config.yaml
questions_per_image: 8
fusion_encoder_norm: "layernorm"
fusion_encoder_head_dim: 64
optimizer: "adamw"
warmup_steps: 1320
Rows from block 2 of the image encoder, named by matrix and row number. Rows with one number belong to one channel. Each number is 128 + 24 x the weight over its row's rms, rounded and kept within 0 to 255. All counts start at 0. After the name is the row's rms in percent of the matrix's.
# convs0: first 3x3 conv (encoder.blocks.2.convs.0.weight, 48x48x3x3), inputs 0-11, a 3x3 kernel for each
# convs1: second 3x3 conv (encoder.blocks.2.convs.1.weight, 48x48x3x3, transposed), outputs 0-11, a 3x3 kernel for each
convs0.13 094 [167 133 100 176 131  98 126  96  84  95 104 115 125 159 158 135 147 137 164 184 162 108 144 178 112 124 154 101 125 143 127 149 169 112 137 132 182 149 110 140 143 130 146 129 123 151 122 123 133  93 119 129 135 141 116 117 132 148 145 165 139 154 147 161 180 163 142 155 158 125 129 129 130 165 146 131 148 142 146 134 137 134 165 132 159 197 162 142 149 158 137 145 152 131 152 155 120 132 140 152 143  94 197 179 140 155 137  89]
convs1.13 097 [ 85  45 120 115 148 160 144 143 147 129 145  72 137 119 105 115 118 101 127  96  35 115  96  54 133 131 110 150 125 117 129 112  96 118 134 109  58  75  88 125 109  99 151 173 154 149 117 148 167 116 107 138 119 102 131 124 128  96 110  88 114 131 115 100  83 107 112 114  75 173 152  99 134 161 114 140 141 122 117 137 100 112 149 129 126 158 110  96 127 129 124  87  91 144  95  87 146 124 112  82  90 132 140 162 140 109 127 106]
convs0.14 099 [128 163 131 152 193 133 139 120 104 111 112 141  99 127 182 111 146 150 121 136 143 133 121 152  99  86 115 105 124 142  88 132 152 109 118 141 134 121  89 126 105 121 155 136 135 151 133 115 177 103  88 134 136 173 142 136  89 131 133 143 108 135 162 129 166 170 131 122 132  97 103 104 105 137 155 114 128 149 104 135 129  93 121 134 113 146 166 144 147 166 110 116 144 143 105 144 113 119 115 110 140 123 126 179 138 147 117 144]
convs1.14 110 [ 53  97 148 125 152 136 134 117  90 167 123  85 147 115  83 128 106 130 109 119 138 139 113 109 145 141 102 158 125 129 146 119 116 124  66 109  87 108 113 119 134 122 152 154 112 160 119 113 138 115 163 117 163 154 126 110  88  79  91  89 106 132 124  82  98 129 131 113 117 164 142 143 146 135 123 152 127 106 110  96 111 165 167 113 166 126 104 138  98  77 117 112 145 145 117 135 141 120 102 107 142 150 155 157 114 119 111 109]
convs0.15 090 [146 129 125 136 109  88  78  87 104 123 147 176 143 153 140 144 138 141 122 115 157 101 111 111 113 135 129 118 124 123 103 107 114 117 136  94 118 108 124 117 100 105 116 151 123 141  93  69 124 149 136 129 180 140 106 128 146  85 112 161  84  67 109  91 104 135  98  81 108  74  84 107  97 141 149 113 121 111 109 130 108 133 135 153 120 122 117 135 102 124 133 140 156 126 120 105 118 165 137 169 163 153 140 118 139 130 102 105]
convs1.15 078 [138 104  93 103 116 141 115 155 163  96 116 123 126 116  98 117 136 135 133 159 129 143 126 114 155 151 126 114 142 145 120 133 120  98 114 121 167 142 109 100 108 111 152 174 151 131 140  74 138 133  91  91 100 117 138 125 165 135 106 112 109  64  49 145 136 113 135 113 113 152 153 170 104 132 137 120 160 123 132 123 123 123 126 162 128 133 133 121 144 111 152 166 117 135 148 109 165 107 125  79 123 126  74 112 136 145 155 167]
convs0.16 090 [157 138 100 178 148  89 129 106  81  98 112 116 133 159 164 134 150 141 153 149 136 131 156 176 117 134 163 128 102 122 116 144 143 129 131 142 172 132  93 170 141 147 147 155 140 148 138 162 125 124 170 136 102 151 128 106 164 149 133 132 134 128 152 190 161 151 134 157 156 139 129 155 110 131 125 122 135 131 128 122 116 112 116 118 128 139 129 119 147 148 126 141 125 138 161 162 158 125 164 141 143 102 195 179 118 163 150  97]
convs1.16 099 [ 92  87 131 118 163 156 140 138 144 139 144  84 118 125  91 137 122 112 115 103  64 145 137  86 107 142 111 157 123 104 132 132  80 126 114  70  75  66  98 131 125 108 112 148 133 130 128 144 169 116 124 102 114 136 119 124 107  94 112 130 113 126 123  93  91  71 137  95  79 142 128 125 151 151 129 136 140 126 111 128 122 139 168 137 116 170 146 103 135 108 129  76  56 154  97  63 135 135  83  92 111 136 148 157 150 112 125 118]
convs0.17 107 [117  81  89 138 120  98 108  90  86  83 115  91 116 128  90 101 121 109 127 115  76 131 167 141  80 124 147  99 122  89 131 153 115 124 141 136 154  91 110 149 142 117 101 113 114 123 157 125 150 188 172 135 141 147 117 146 180 151 121 132 147 156 133 136 142 129 122 125 145  85 115 125 103 118  70 127 138 130 140 127 128 108 114  70 140 148 115 132 142 131  98 116  74 105 131 128 114 117 126 125  71  97 152  89  78 116 113  99]
convs1.17 112 [163 140 144 140 145 133 104 106 137 125 155 109 118 146 129 107 149 125 136 114  59 145 178 112  75 162 130 123 125 114 111 153 129 117 145 128 155 125  94 176 170 136 118 132 157  93 145 148  98 144 139 111 144 121 119 110 117 105 112 137 128 114 150 125 107  87 131 141 104 114 142 116 157 172 171 125 164 167 108 125 159 134 174 152 109 166 173 105 134 166 149 100  48 151 165  60 119 143 104 155 155 135 126 139 147 101  91 129]
convs0.18 111 [ 51  84  70 110 141 127 196 170 133 118 112 117 108 123 124 128 137 144 103  88 111 136 127 143 138 126 133 133 150 148 107 133 112 123 128 143  97  94  92 120  99  98 150 119 107  93  86 141 121  67 126 112  61 116 168 155 129 169 124  77 107 113  85 123 129 145 132 140 146 128 111 139 105 120 140 103 108 148 127 129 134  99 107 115  87 110 116  93 116 139 133 129 122 133 111 134 136  99 106  82  98  80  97 125 115 131 164 147]
convs1.18 107 [172 158 136 165 135 108  78  68  68 161 165 134 165 157 151 133 167 155 136 116 106 191 129 126 158 140 113 146 117 106 151 123 102 147 130 113 140 142 128 157 150 114 125  90  83 160 149 194 128 149 213 153 142 153  91 138 112  99 155 159 140 183 170 125 127 107 158 130 108 113 100  96 128 137 105 122 132 131 137 149 131 138 142 100 125 129 130 118 132 133 136  86 155 179 122 127 172 148 131 172 165 128 134 114 112  82  75 128]
convs0.19 105 [139 123 145  97 101 141  98 137 131 160 128 107 148  91  92 138 133 136 110 101 124 132 146 122 130 162 112 127 126 142 142 134  99 156 158 134 131 104 130 129 127 106 159 169 125  86 110 104 115 171  89  89  88  66  84 150 175  75 115 124 131 130 123 116 144 135 112 142 130 123 148 150 129 126 102 135 119 107 142 151 135 155 124 147 144  97 106 137 111 140 121 102 100 145 123 106 129 155 131 170 157 175 104  86 128 109 133 112]
convs1.19 110 [128 131 116 134 113 112 117 118 150 123 108 138 122 115 142 128 128 155 124 128 121  98 132 123 152  92 113 141 149 143 111 114 140 113 131 152 166 166 124 141  96  99  87  94  71  83 136 121 117 218 107 112 130  99 154 100 130 160 135 107 183 125 101 136 129 116 128 133 138 138 139 136 147 126 135 132 130 140 128 136 134 152 139 142 132 146 148 118 136 144 106 149 110  98 132 117 124 143 129 148 140 157  84 117 131 109 146 158]
convs0.20 107 [148 170 167 125 117 125 108  96  95 120 112 119 133 126 124  96 100  99 126 116 134 121 126 105  99 102  87  99 135 137 122 149 143 118 105  95 143 170 154 151 161 176 121 116 105 138 116 118 115 112 132 175 144 152 122 128 118 165 156 129 137 134 114 142 123 108 120  84 107 127 128 120 106 111 126 110 128 123 131 122 126 126 132 155 136 154 149 122 129 132 162 170 138 169 136 133 118 118 116 138 141 169 130 153 153 111 130 138]
convs1.20 104 [133 128 112 129 101 111 146 128 124 106  92  88 119 128 131 139 136 149 129 111 140 118 128 130 130 129 145 119 127 146 138 135 130 127 125 127 111 107 112 134 152 143 128 138 142 111 142 177 111  80 100 153 161 163 106 120 123 122 151 147 123 135 102 138 120  95  96 100  87 146 131 157 104 101 115 140 135 122 174 160 144 115 118 117 121 139 149 137 133 138 141 107 129 123 131 117 103 122 148 135 113 101 139 123 119 128 118 139]
convs0.21 099 [ 51 117 125 115 173 139 148 167 131 145 135 127 127 109 142 132 132 139 113 135 124 133 103 125 144 120 118 149 132 148 123 112 130 131 117 132 111 141 126 123 111  97 163 128  91 103 106 114 168 133 101 147 100  77 119 144  91 124 141  97  98  96 122 137 127 128 153 161 153 116 113 115 127 104 123 128  98 125 112 118 121 115 104 139 106 102 140 113 123 149 122 114 144 114 124 114 116  97  98  63 122 144 105 177 192 144 155 159]
convs1.21 100 [141 174 150 160 144 125 118  95  90 145 126 135 168 131 147 137 108 138 107 128 123 128 106 110 163 144  99 136  96 134 112  79 127 106  88 122 119 128 134 129 118  98 141 122  90 116 122 132 103 166 144 115 141  99 105 103 107 117 143 118 123 155 128 123 115 109 151 120 117 135 128 116 147 123 108 126 111 111  95 107 101 144 116 113 135 115  96 112  82 117 106 147 159 134 122 117 177 119 105 167 168 126 162 132 126 119  79 117]
convs0.22 096 [147 147 108 119  92 117  95  93 103 101 113 136 136 117 132 128 117 118 127 160 140  83  97 120 125 127 114 112 123 148 111 123 133 123 120 107 136 128 125 106 107 120 121 127 130 113  87 127 124  95  57 147 144  87 105 135 102 122 159 114 105 143 121 116 161 138 118 118 148 111 113 121 128 127 138 119  94 109 135  81 119 124 150 159 118 123 150 132 120 127 101 126 155 103 112 123 138 127 106 137 155 126 133 141 149  97 108 101]
convs1.22 098 [113  86  97  92 109 143 145 148 161 160 123 122 153 128 119 116 106 101 121 128 127 141  97 121 155 135 141 117 130 161 134 126 143 138 124 120 120 123 117 108 117 114 162 181 162 132 212 147 136 163 114 154 140 131 140 140 131 144 121  66  95  67  38 146 130 157 133 128 127 135 152 167 118 118 143 144 131 143 136 145 147 113 114 119 118 137 118 122 159 132 105 124 154 143 121 147 147 130 132  83  80 116  97 142 130 145 171 186]
convs0.23 091 [121 124 114 164 164 115 120 113  85 102 100 105  94 157 168 122 147 191 132 150 141 131 148 177  78 113 160  97 118 120 102 136 159  95 145 156 166 156 112 152 152 118 147 140 103 138 141 118 150  86 108 129  91 134 137 102 126 113 129 114 138 159 140 141 155 152 138 139 148 128 100 126 106 127 117 109 156 154 118 148 158  98 116 123 123 161 165 120 177 159 143 148 112 151 188 177 122 154 177 107 121  92 154 203 131 165 163 130]
convs1.23 099 [ 77 107 136 143 147 156 113  89 108 135 129  76 114 116  90 140  97 113 103  94  58 130 126  85 107 122 138 149 115  98 129 118  85 110 107  96  79  76  81 137 167 136 132 146 137 145 115 138 128 110 105  95 159 100 130 128 110 140 136 120 129 132 130 100  87  60 118 102  80 117 142 108 146 158 131 138 137 131 124 118  97 125 160 136 116 139 130 107 122 109 137  80  94 144 115  82 145 130 103 123 139 150 147 136 146  94  76  97]
convs0.24 112 [144 111 134 146 107 130  77 131 138 145 141 143 131 109  91 118 139  99 113 115  75 110 135 127 114 170 159 149 119 127 148 125  99 143 127 114 144 122 134 143 137 139 150 181 167  49  97 113  72 131 125  61 128  94  93 110 179 100  85 148 134 128 115 136 152 138 120 156 147 130 144 140 127 124  96 132 117  86 129 135 106 139 131 116 142 110 103 125 133 107 102 111 103  99 131 110  96 140 152 154 160 164 128 127 143 113 110 121]
convs1.24 118 [140 130 111  98 100 129 136 129 143 100 147 155  86 153 156  86 129 150 147 157 113 120 152 111  90 116 119 116 139 138 107 118 133 121 133 117 156 153 110  87  89 112  90 106 118 117 169 134 168 187 120 116 133 126 110 110 140 161 107 154 158 115 162 136 117 105 141 132  99 140 128 105 136 138 132 128 129 131 120 123 133 135 142 143 141 117 137 124 146 131 155 162  89 114 136 110 100 141  96 139 137 105 116 133 136 138 155 134]
convs0.25 093 [173 147 105 147 150 109 110 109  90 101 108 117 101 151 162 110 113 138 147 164 153 117 157 179 102 128 156 110 137 124 104 142 161  99 130 146 170 150 112 141 148 151 136 151 139 116 160 151 121 100  97 145 106 117 142 121 146 113 144 149 107 141 163 166 185 169 134 140 157 142 125 147 113 156 136 132 125 151 105 153 152 146 142 118 148 171 127 146 145 173 109 151 149 109 164 164 124 141 135 152 125 114 177 175 139 153 144 123]
convs1.25 104 [ 77 102 117 132 143 140 135 134 160 157 128  77 123 137 105 122 105 110 119 103  53 132 119  55 117 137 104 138 162 100 127 110  89 103 103  75  86  85  86 133 121  94 149 161 159 142 133 117 128 119 121 125 138 122 123 124 114 106 106  99 117 118 116 111 100  85 117  73  74 140 124 110 126 152 120 125 133 149 109  97 107 125 153 127 118 123 131  82 114  99 132  83  69 134 103  65 142 129  88  94 104 123 149 146 149 114  98 120]
convs0.26 104 [112 166 155 147 174 149 148 142 144  82  98 129  89 114 115 124 132 143 123 122 133 123 126 135 118 115 111  91 100 131  87 113 128 100 136 150 144 142 133 163 131 129 165 153 139 141 135 138 161 121 111 131 129 109 139 127  78  93 105  86 109 107 132 169 172 167 142 142 140 132 112 107 106 104 135 110 110 150 122 135 131  85 121 142 101 120 158 135 158 171 100  77 122 124  76 124 121 106 104 105 168 171 112 170 166 125 146 157]
convs1.26 101 [ 95 126 121 119 150 127 141 140 103 146 102 124 144 119 131 133 128 146 106 151 158 128 130 143 143 126 125 138 143 154 134 112 114 140 101 120 126 137 161 108 107  85 132 122  75 133 123 111 122 142 134 115 110 111 122 118 110  93 118 108 120 136 137 109 119 128 127 126 125 130 128 105 169 126 104 156 117  92 141  97  93 185 139 109 170 103  69 173  99  72 117 169 194 148 113 153 164 121 133 141 149 134 149 153  94 134 107  93]
convs0.27 110 [107 121 135  84  97 148  96 161 161 166 140 116 153 104  75 145 104 109 150 127  93 121 136 103 128 158 118 166 137 137 143  97  90 154 108  94 142 104 147 107  90 108 136 156 116  83 106 121 119 164 105 132 150  94 107 162 169 126 141 129 136 105  84 164 153 136 105 113 126 137 154 134 161 121 113 163 115  97 142 117  98 138 115 119 126  87 100 119  86 110 144 114 103 130 111 112 138 138  99 154 127 160 102 109 149 101 121 144]
convs1.27 121 [162 148 117 154 121 126 125 125 142 126 112 149 105 121 165 103 139 168 109 141 137 130 124 133 154 133 135 111 122 145  88 107 153  97 120 152 149 146 122 116  76  97 123 126 121  84 155 121 122 207 101 105  93 109  94 109 134 131 148 125 144 115  69 135 156 125 139 127 114 155 147 133 122 120 121 102 100 135 119 132 140 138 106 123 104  99 131 113 121 144  86 148 111  84 128 122 129 136 135 155 147 139 130 120 114 128 122 114]
convs0.28 100 [106 133 101 160 170 108 159 139 101  97 108 120 101 134 148 118 140 154 132 127 130 111 155 159 108 134 134  98 122 125 105 119 157 126 121 149 166 153 123 144 139 133 139 136 118 132 115 133 139 111 137 147  93  85 119 116 125 124 169 117 105 129 117 147 163 146 145 145 170 115 111 118 118 126 147 105 143 158 114 119 149 109 127 128 114 146 149 141 161 164 126 137 149 115 131 142 116 136 142  96 120  94 166 207 140 157 181 148]
convs1.28 101 [ 82 122 159 148 154 168 132 117 112 169 113  78 159 129 113 127 115 106 112  55  94 136 122  70 136 153  99 158  97 121 165 111  98 110  86 104  64  77  87 111 133 117 149 147 145 163 154 172 127 120 146 115 131 100 116 112 100 143 143 114 111 135 123  79  87  99 139 116  93 150 121 123 134 142 125 136 150 105 114 113 106 145 127 101 152 154  99 117 138  84 125  96 145 160 108 100 195 122  83  83 131 111 145 136 119  98 107 107]
convs0.29 098 [162 136  83 129 119  95 121 112  82 106 138 161 143 163 144 127 139 127 160 165 193 100 127 158 108 135 148 129 117 150 123 139 168 115 139 126 148 151 121 138 139 118 148 128 129 139 133 160  91  66 117 119 136 141 112 110 115 121 146 167 115 132 147 158 162 151 125 121 138 114 150 158 154 159 167 109 149 133 111 126 131 152 167 126 175 163 155 144 135 133 159 168 192 144 141 171 122 121 127 169 147 102 180 173 135 141 128  93]
convs1.29 102 [ 36  60  99 104 123 144 135 150 154 143 124  80 153 117  72 137 122  88 117  88  60 123  95  38 145 122 108 139 119 125 145 120 100 136 114  90  56  65  91  95 121  99 153 165 160 159 145 122 151 119 110 159 137 131 151 149 126 119 120 102 112 123  88 105  95 115 119  92 102 147 139 125 116 152 121 130 154 137 122 156 139  92 126 112 122 162 118 134 152 115 107  93  88 144  95  82 147 129  85  43  66 116 132 127 150 134 140 135]
convs0.30 092 [127 134 151 143 155 162 129 144 151 104 125 109 108 107 100  80  92  87 105 114 144  95 100 132 119 117 112 119 102 119 114 135 112  89  88  92 127 124 154 161 175 202 156 176 190 134 117 133 149 101 145 181 142 139 116 123 114 145 155 136 141 128 129 145 110 156 139 108 144 140 133 138 107 104 104  96  84 107  81  77 106 114 131 103  89 105 112  73  88 125 137 145 136 155 131 137 129 141 132 121 142 151 100 119 155  98 128 146]
convs1.30 090 [140 152 126 130 105 120 128 130 134 112 116 125 148 148 136 178 167 171 141 134 140 132 119 131 128 131 119 146 133 131 145 160 148 151 142 137 108  94 105 106 115 118  91  88  89 129 135 111 110  81 106 146 108 135 119 128 118 135 166 138 116 114  88 119 115 121  83  79 105 140 143 177 126 151 129 152 159 134 172 141 150 127 123 129 145 131 140 149 120 161 125 126 118 143 111 135 138 134 123 165 111 116 138 128 113 152 154 158]
convs0.31 101 [146 115 115  93 125 122  97 162 130 130 126 122 126 112 100 112 105 111 111 138 118  98 117 133 123 124 130 132 138 140 141 149 118 142 120 136 125 125 115 115 115 125 127 117 116  73 130 154  67 102 117 139  74 106 122 111 143 142 110 111 150 142 122  97 102  98 109 108 109 119 130 139 112 148 145 110 116 132 114 103 128 159 161 135 130 156 134 116 103 129 112 132 105 124 116 124  94 121 136 162 133  97 108 142 113  73 115 116]
convs1.31 106 [125  98  98 110  65  87 118 135 145 117 120 102 122 136 121 126 134 122 133 107 102 146 148  79 140 142 113 125 106 119 117 138 124 125 144 126 151 143 117 155 127 107 109 123 144  88 115 184 159 123 133 190 132 106 111 137 126 113 140 152 142 116 109 120  97 101 116  74  76 143 100  97 143 120 125 133 146 141 139 161 141 100 107 104 134 133 138 141 154 127 135 105 129 168 111  74 127 120  84  95  85  89  73  80 119 141 153 148]
convs0.32 112 [ 34  37  88  83 121 145 115 129 116 122 123 122 118 123 127 110 117 153  77  92 109  97 123 136  99 102 133 148 129  97 116 138 134 109 125 138 116 111  89 124 147 111  77  93  92  65 112 140 122 131 141 154 120 117 147 124 150 170 132 103 134 119 110 108  91 123 105 142 149 107 115 132 124 121 118 133 137 137 114 122 142 127  97  96 120 144 118 126 146 151 126 120 116 100 137 149  92  94 127  63  52  83  76  95 104 123 157 146]
convs1.32 097 [188 202 150 155 141 135 108  88  99 128 111 105 102 123 136  95 147 152 127 131 100 166 175 127 114 143 124 129  95  95 126 126 123 110 127 137 156 125  78 190 183 143  91  82 114 117 140 188 121 103 138 139 153 108  90  97  91  80 113 138 130 140 165 154 130 123 153 141 112 127 119 107 135 137 107 109 132 140 108 129 144 149 127 139 111 133 167  80 127 151 149  91 101 172 124 109 111 113 117 189 188 134 108 108 110  94  97 129]
convs0.33 107 [159 122 115  92  96 129  80 129 138 135 139 114 116 136  98  95 126 113 114 134 125  96 120 154 102 143 155 158 155 126 139 149 109 134 130 113 146 129  99 117 110 121 118 138 139  63 121 113  77 135 135  89  96 111 104 112 173 148 106 106 116 110  85 124 118 144  95 116 150 114 104 153 143 144 114 122 126 113  98 119 146 157 136 102 132 125 108  87 110 143 107 121 108 105 140 115 115 135 137 168 143 143 110 106 101  81  82 119]
convs1.33 104 [169 113  79 127  83 104 127 141 157 117 126 106 108 134 147 114 172 149 150 112  73 147 152  84 124 139 115 110 121 105 100 139 111 102 134 117 170 149 105 132 110  92 109 119 144  99 130 165 176 172 145 135 145  93 116 121 160 123 132 147 146 115 125 129 111  98 136 120  79 128 118 111 110 134 140 110 121 170 135 142 138 103 138 156 111 140 145 122 148 145 125 100  70 135 124  66 126 146  61 119 115 112  86 113 129 131 156 178]
convs0.34 110 [159 132  95 161 115 112 124  77  71  83 114 131 135 140 124 159 135 105 132 142 139 116 132 127  98 153 132 100 130 141 131 128 132 147 123 120 143 124 126 141 116 128 141 123 115 112 111 125 101 141 123 106 160 147 135 108 169 115 125 183  90 122 160 149 167 157 112 121 146 119 108 120 131 135 119 113 130 105 132 141  91 127 120 106 160 147 118 162 146 109 106 109 121  95 116 128 116 131 118 137 108 105 161 156 139 128 100  92]
convs1.34 105 [104  85 120 122 161 163 151 169 161 128 161 119 134 155 145 139 156 139 154 139  84 141 137  78 140 163 125 132 137 133 122 141 142 127 133 129 109 119  86 110 110  95 150 153 150 152 171  97 142 154  90 118 155 126 116 116 124 110  89  90  85  67  97 136 114 113 140 131 114 192 165 142 135 135 134 117 142 142 118 171 157 124 143 145 140 151 139 110 154 152 143 147  77 142 148  92 149 160 108  92  99 119 137 144 149 130 145 126]
convs0.35 104 [135 120 140  89  89 134  96 131 146 134 129 142 140 107 101 133 117 136 126 123 134 138 127 108 156 166 102 127 148 146 127 121 113 151 125 137 123 118 138 120 121 118 166 140 139 132 111  86 174 145  33 130 109 105  77 163 129  95 120 136 125 118 100 137 138 142 116 110 100 145 135 115 130 113 123 123  97 122 146 124 123 134 120 141 121  94 135 123 111 133 142 135 151 156 139 110 148 158 108 156 169 171  65  78 125  85 100  90]
convs1.35 106 [114 116 131 125  95 111 108 150 156 135 125 114 132 119 120 109 117 134 116 147 152 122 111 128 158 123 134 140 145 149 104 119 144 100 108 135 158 165 146 123 101  83 106 104  83 101 114  95 101 177 137 112 119  96 138 106 120 135 143 118 146 157  90 108 119 128 118 108 124 125 146 142 163 140 118 130 147 127 127 135 140 147 139 125 121 106 113 120 130 116  98 163 154  98 114 130 148 113 131 103 121 125  96  98 110 131 132 137]
convs0.36 089 [125 105  81 137  90  88 107  87  70  98 132 129 140 147 154 147 128 119 153 166 151 103 143 155 119 115 139 113 152 125 137 159 127 139 143 120 157 138 118 112 121 115 100  60  91 157 113 147  99  45 122  92 110 131 129 111 101 137 136 136 122 149 151 151 141 116 117 114 122 124 119 144 116 144 122 134 132 122 134 131 109 141 119 118 123 148 123 148 132 113 159 147 151 142 134 150 123 104 119 142 104  84 156 148 108 132 115  97]
convs1.36 102 [ 92  62 116 139 126 150 156 152 161 162 155  97 148 141  89 128 117 104 113 113  65 129  99  74 155 171 139 129 128 104 135 111  88 112 125 105  71  65  98 127 118 117 171 193 160 132 134 140 142 122 147 147 145 130 132 155 147 124 146 113 117 115 103 111 105  96 123 104  95 144 132 125 113 163 137 118 177 165 117 177 142  81 125 127 107 166 146 103 149 164 112  97  79 135 103  75 143 140 116  58  66 110 129 124 136 117 132 140]
convs0.37 104 [105  84 125 140 118 161 127 127 131 144 122 103 162 108  95 136 100  96 140 116 112 137 111  89 137 130  96 134 111 108 150  91  98 152 105  92 140 149 186 133 153 174 104 133 136 110  90  94 120 140  94 162 168  69  91 133 131 118 137 126 109 114  94 145 145 125 157 148 136 125 133 113 148 109 110 132 113 105 160 106 100 144 129 106 130 107 111 140  99 107 151 133 120 119 104 103 123 127 112  80  69 104 116 131 178 124 111 143]
convs1.37 096 [183 169 140 168 147 118 134 139 104 118 112 167 117 129 154 121 139 164 115 133 159 147 158 144 148 142 163  94 115 159 128 110 164 104 134 166  93  99 124 119 132 109 138 118 105  92 177 122 107 141  82 114 112 101 121 120 136 143 153 105 121 147 102 136 156 136 134 120 121 142 148 141  95  93 113 104  89 117 135 124 145 124  94 108 118 103 120 114 112 126  88 158 138 109 134 141 126 129 150 191 143 141 138 122 122 147 130 138]
convs0.38 090 [ 88  82 133  99 107 108 129  83  96 121 123 140 135 100 114 149 116 122  98  88 105 122  93  86 151 126  94 100 104 140 120  84 113 144 113  89  86  80 108 116 106 116 126 111  99 143 121  99 118  89  80 111 133 109 124 152  86 109  99 116 115 115 131 110 110  90 114 117 101 143 132 106 113 111 138  94 106 117 142 104 117 116 106 161  76  95 125 117 113 132 131 117 134 135 117 107 122 144 129  86 120 158  59  60 140 100  64 101]
convs1.38 073 [165 140 144 156 139 165 113 146 150 130 140 155 112 140 135 132 119 124 106 146 160 100 117 139 111  81 115 137 138 136 147 131 146 110 119 112 129 153 151  88 124 121 111  98 100 141 150 122 119 112 137 145 145 165 143 117 133 111 134 112 102 112 119 132 154 172 137 154 179 180 150 194  86 147 146 104  98  96  88  80  99 136 133 146 129  89  99 113  92  90  98 147 145  63 116 151  87 114 120 170 145 174 183 162 155 154 160 169]
convs0.39 101 [110 169 142 136 160 116 135 144 103 106 120 111 101 124 131  92 116 143 111 126 122 101  94 109 109 102 108 110 141 125 100 116 148 129 110 149 159 178 130 145 135 112 185 157 137  83  98 151 122  98 125 160 113  75 131 122 118 132 153 112 120 112  91 143 148 145 156 136 146 106 107 109 103 108 152  93  96 148 114 124 156 101 101 133  88 134 153 111 132 160 110 130 129 111 115 144 129 117 159 100 137 144 117 190 164 146 147 119]
convs1.39 109 [102 126 128 149 151 147 144 119 113 168 104 111 145 114 101 126 113 137 125  99 135 154 121 104 148 154 118 144 113 121 147  85 102 120 111 150  81  98  96 128 131 106 148 148 133 116 158 182 124 124 162 170 130 116 104 111 109 111 142 120 102 129 116  98 108  86 138 104 113 132 120 121 165 144  92 142 107  83 131  97 107 164 114 100 137 115  74 147 108  89 140  93 173 170 110 121 175 127 118 115 118  99 150 129 112 118 102 109]
convs0.40 100 [164 145 171  94 104 141  80 116 128 124 137 134 138 103 121 122  90  89  96 126 158 110 122 116 115 147 119  96 148 145 125 135 116 133 120 124 119 133 166 124 137 123 144 150 136 108  84 107 133 155  80 132 106  77 103 162 149 117 124 109 112  92 106 124 144 148 106 109 114 117 126 112 120 148 146 121 106 121 121 108 114 136 146 178 124  98 142 121  86 113  94 125 147 133 146  98 136 136 116 181 197 203 124 116 150  89  93 124]
convs1.40 096 [ 67  93  97  63  96 139 116 145 186 129 117 119 137 118 120 117 121 130  95 125 150 125 101 122 118 101 118 128 138 159 108 115 144 118 107 135 154 144 118 112 102 104 110 131 131 112 128 101 139 215 132 132 116  91 137 125 140 156 133 108 135 113  69 125 118 138 110  97 112 114 139 135 148 144 125 147 119 129 136 121 112 151 152 128 136 109  97 154 114 109  99 168 151  89 116 162 125 126 155  55  97 114  88 112 129 141 159 155]
convs0.41 089 [123 133 121 143 110  94 108 102  81 160 126 128 169 121 113 123 112  96 153 115 113 148 125  78 108 105  74 138 110  81 154 119 104 128 108 119 155 186 184 136 151 150  71  87  97 118 129 131 146 140  86 125  98  81 121 113 122 129  89 109 128 105 103 124 122 102 131 143 142 118 131 121 126 105 107 137 110 104 124  83  85 128 106 132 124 114 123 129 123 101 166 112 117 111 116  98  86  66  90 104  83 138 129  97 109 116  87 103]
convs1.41 087 [118 137 140 122 104 101 147 130 118 127 122 140 118 108 126 139 129 160 134 140 161 142 160 169 118 139 187 139 157 147 142 158 151 150 134 151  97 120 141 114 121 138 133 116 123 123 160 157 124 116 137 117 121 122 134 123 122 137 122 128 153 160 184 151 142 147 129 147 158 110 115 152  96 126 156 131 137 127 115 155 146  97 103 135 117 113 135 111 134 133 136 143 141 130 170 167 104 156 186 134 151 165 138 112 120 142 119 140]
convs0.42 102 [113 141 145 123 160 120 129 153 119  98 104 115 108  92 136 125 133 138 151 145 124 162 134 146 134 148 132 118 123 161 113 100 132 126 121 140 156 170 139 144 141 156 159 153 138  97  92 100 158 133  67 145 112  47 141 154 134 107 128 111 107 108 106 166 164 161 147 154 144 119 124 133 123 119 117 111 111 130 127 104 126 122 126 142 107  93 136  91 106 149 121 115 147 119 121 135 138 132 129 125 170 168 137 182 170 151 154 150]
convs1.42 103 [103 131 139 130 137 135 121 116 125 183 104 116 174 110 130 133 118 149 105  93 124 125 113 102 144 129 100 154 127 141 129  95 120 129  90 131 100 129 122 108  80 101 134 131 108 131 147 126 139 203 153 135 155 101  97 108 108 103 131 123 128 129 120 109  81 105 104 113 101 128 142  95 133 138 109 141 113 119 121 110 109 156 129 110 148 118  84 134  98 110 106 137 158 127  94 139 167 112 115  95 135 126 135 140 130 129 110 131]
convs0.43 098 [132 112  98  95 104 108  84  81 122 100 129 147 146 131 152 157 129 103  91 119 122  98 105 120 127 158 146 108 112 147 113 103 139 129 110  91 147 131 147 129 104 136 148 152 163 122  98 102 122 113  93 141 155  68  92 126 134  81 146 144  98 111 142 139 153 129 150 152 150 133 138 170 139 128 113 129 123 110 125 106 119 119 144 131 147 121 125 142 114 131 104  98 140  93  82 119 144 152 108 137 139 102 152 134 161 102 102 108]
convs1.43 090 [163 133 122 150 146 149 148 155 130 117 135 170 141 147 153 149 146 144 140 154 166 144 115 152 154 117 134 106 109 175 126 142 165 119 133 151 176 139 101 100 120 113 123 123 115 146 186  74 118 157  90 145 150 150 146 144 156 159 139  87 106 108  65 150 160 149 145 155 173 129 155 162 118 109 149 130 102 121 154 162 151 101 102 120 134 136 121 130 140 134 102 173 135 130 153 147 114 136 126 122 133 151 134 134 161 162 155 147]
convs0.44 101 [ 74 108  92 157 162 116 168 124 103 128 105  91 149 150 160 160 199 179 117 106  92 148 149 105  93 135 130 148 123 126 143 154 155 154 191 163 113 104  81 146 117  96 120 116 124 117 113  70 122 109 104  93  85 139 140 133 100 119 107 121 154 139 153 130 123 118 147 147 151 105 111 125 135 136 147 147 145 153 131 164 159 107 110 124 140 134 127 136 149 152 131 130 123 138 135 137 102 122 146  86  88  98 136 147 136 183 162 132]
convs1.44 100 [120 135 161 137 142 123  87  60  59 132 140 132 147 103 113 158  84  98 107 112 132 133 160 170 102 107 103 155 158 121 142 131 116 170 124 100 103 105  96 138 178 180 120  99  99 162 144 135 120 118 143  91 133 172 135 144 115 116 118 109 116 180 130 102 109  97 168 168 154 126 134 134 135 166 147 141 130 110 121 100 113 129 143 139 131 134 120 135 118 100 122 148 117 132 154 157 127 113 159 147 175 170 129 140 128  93  89  76]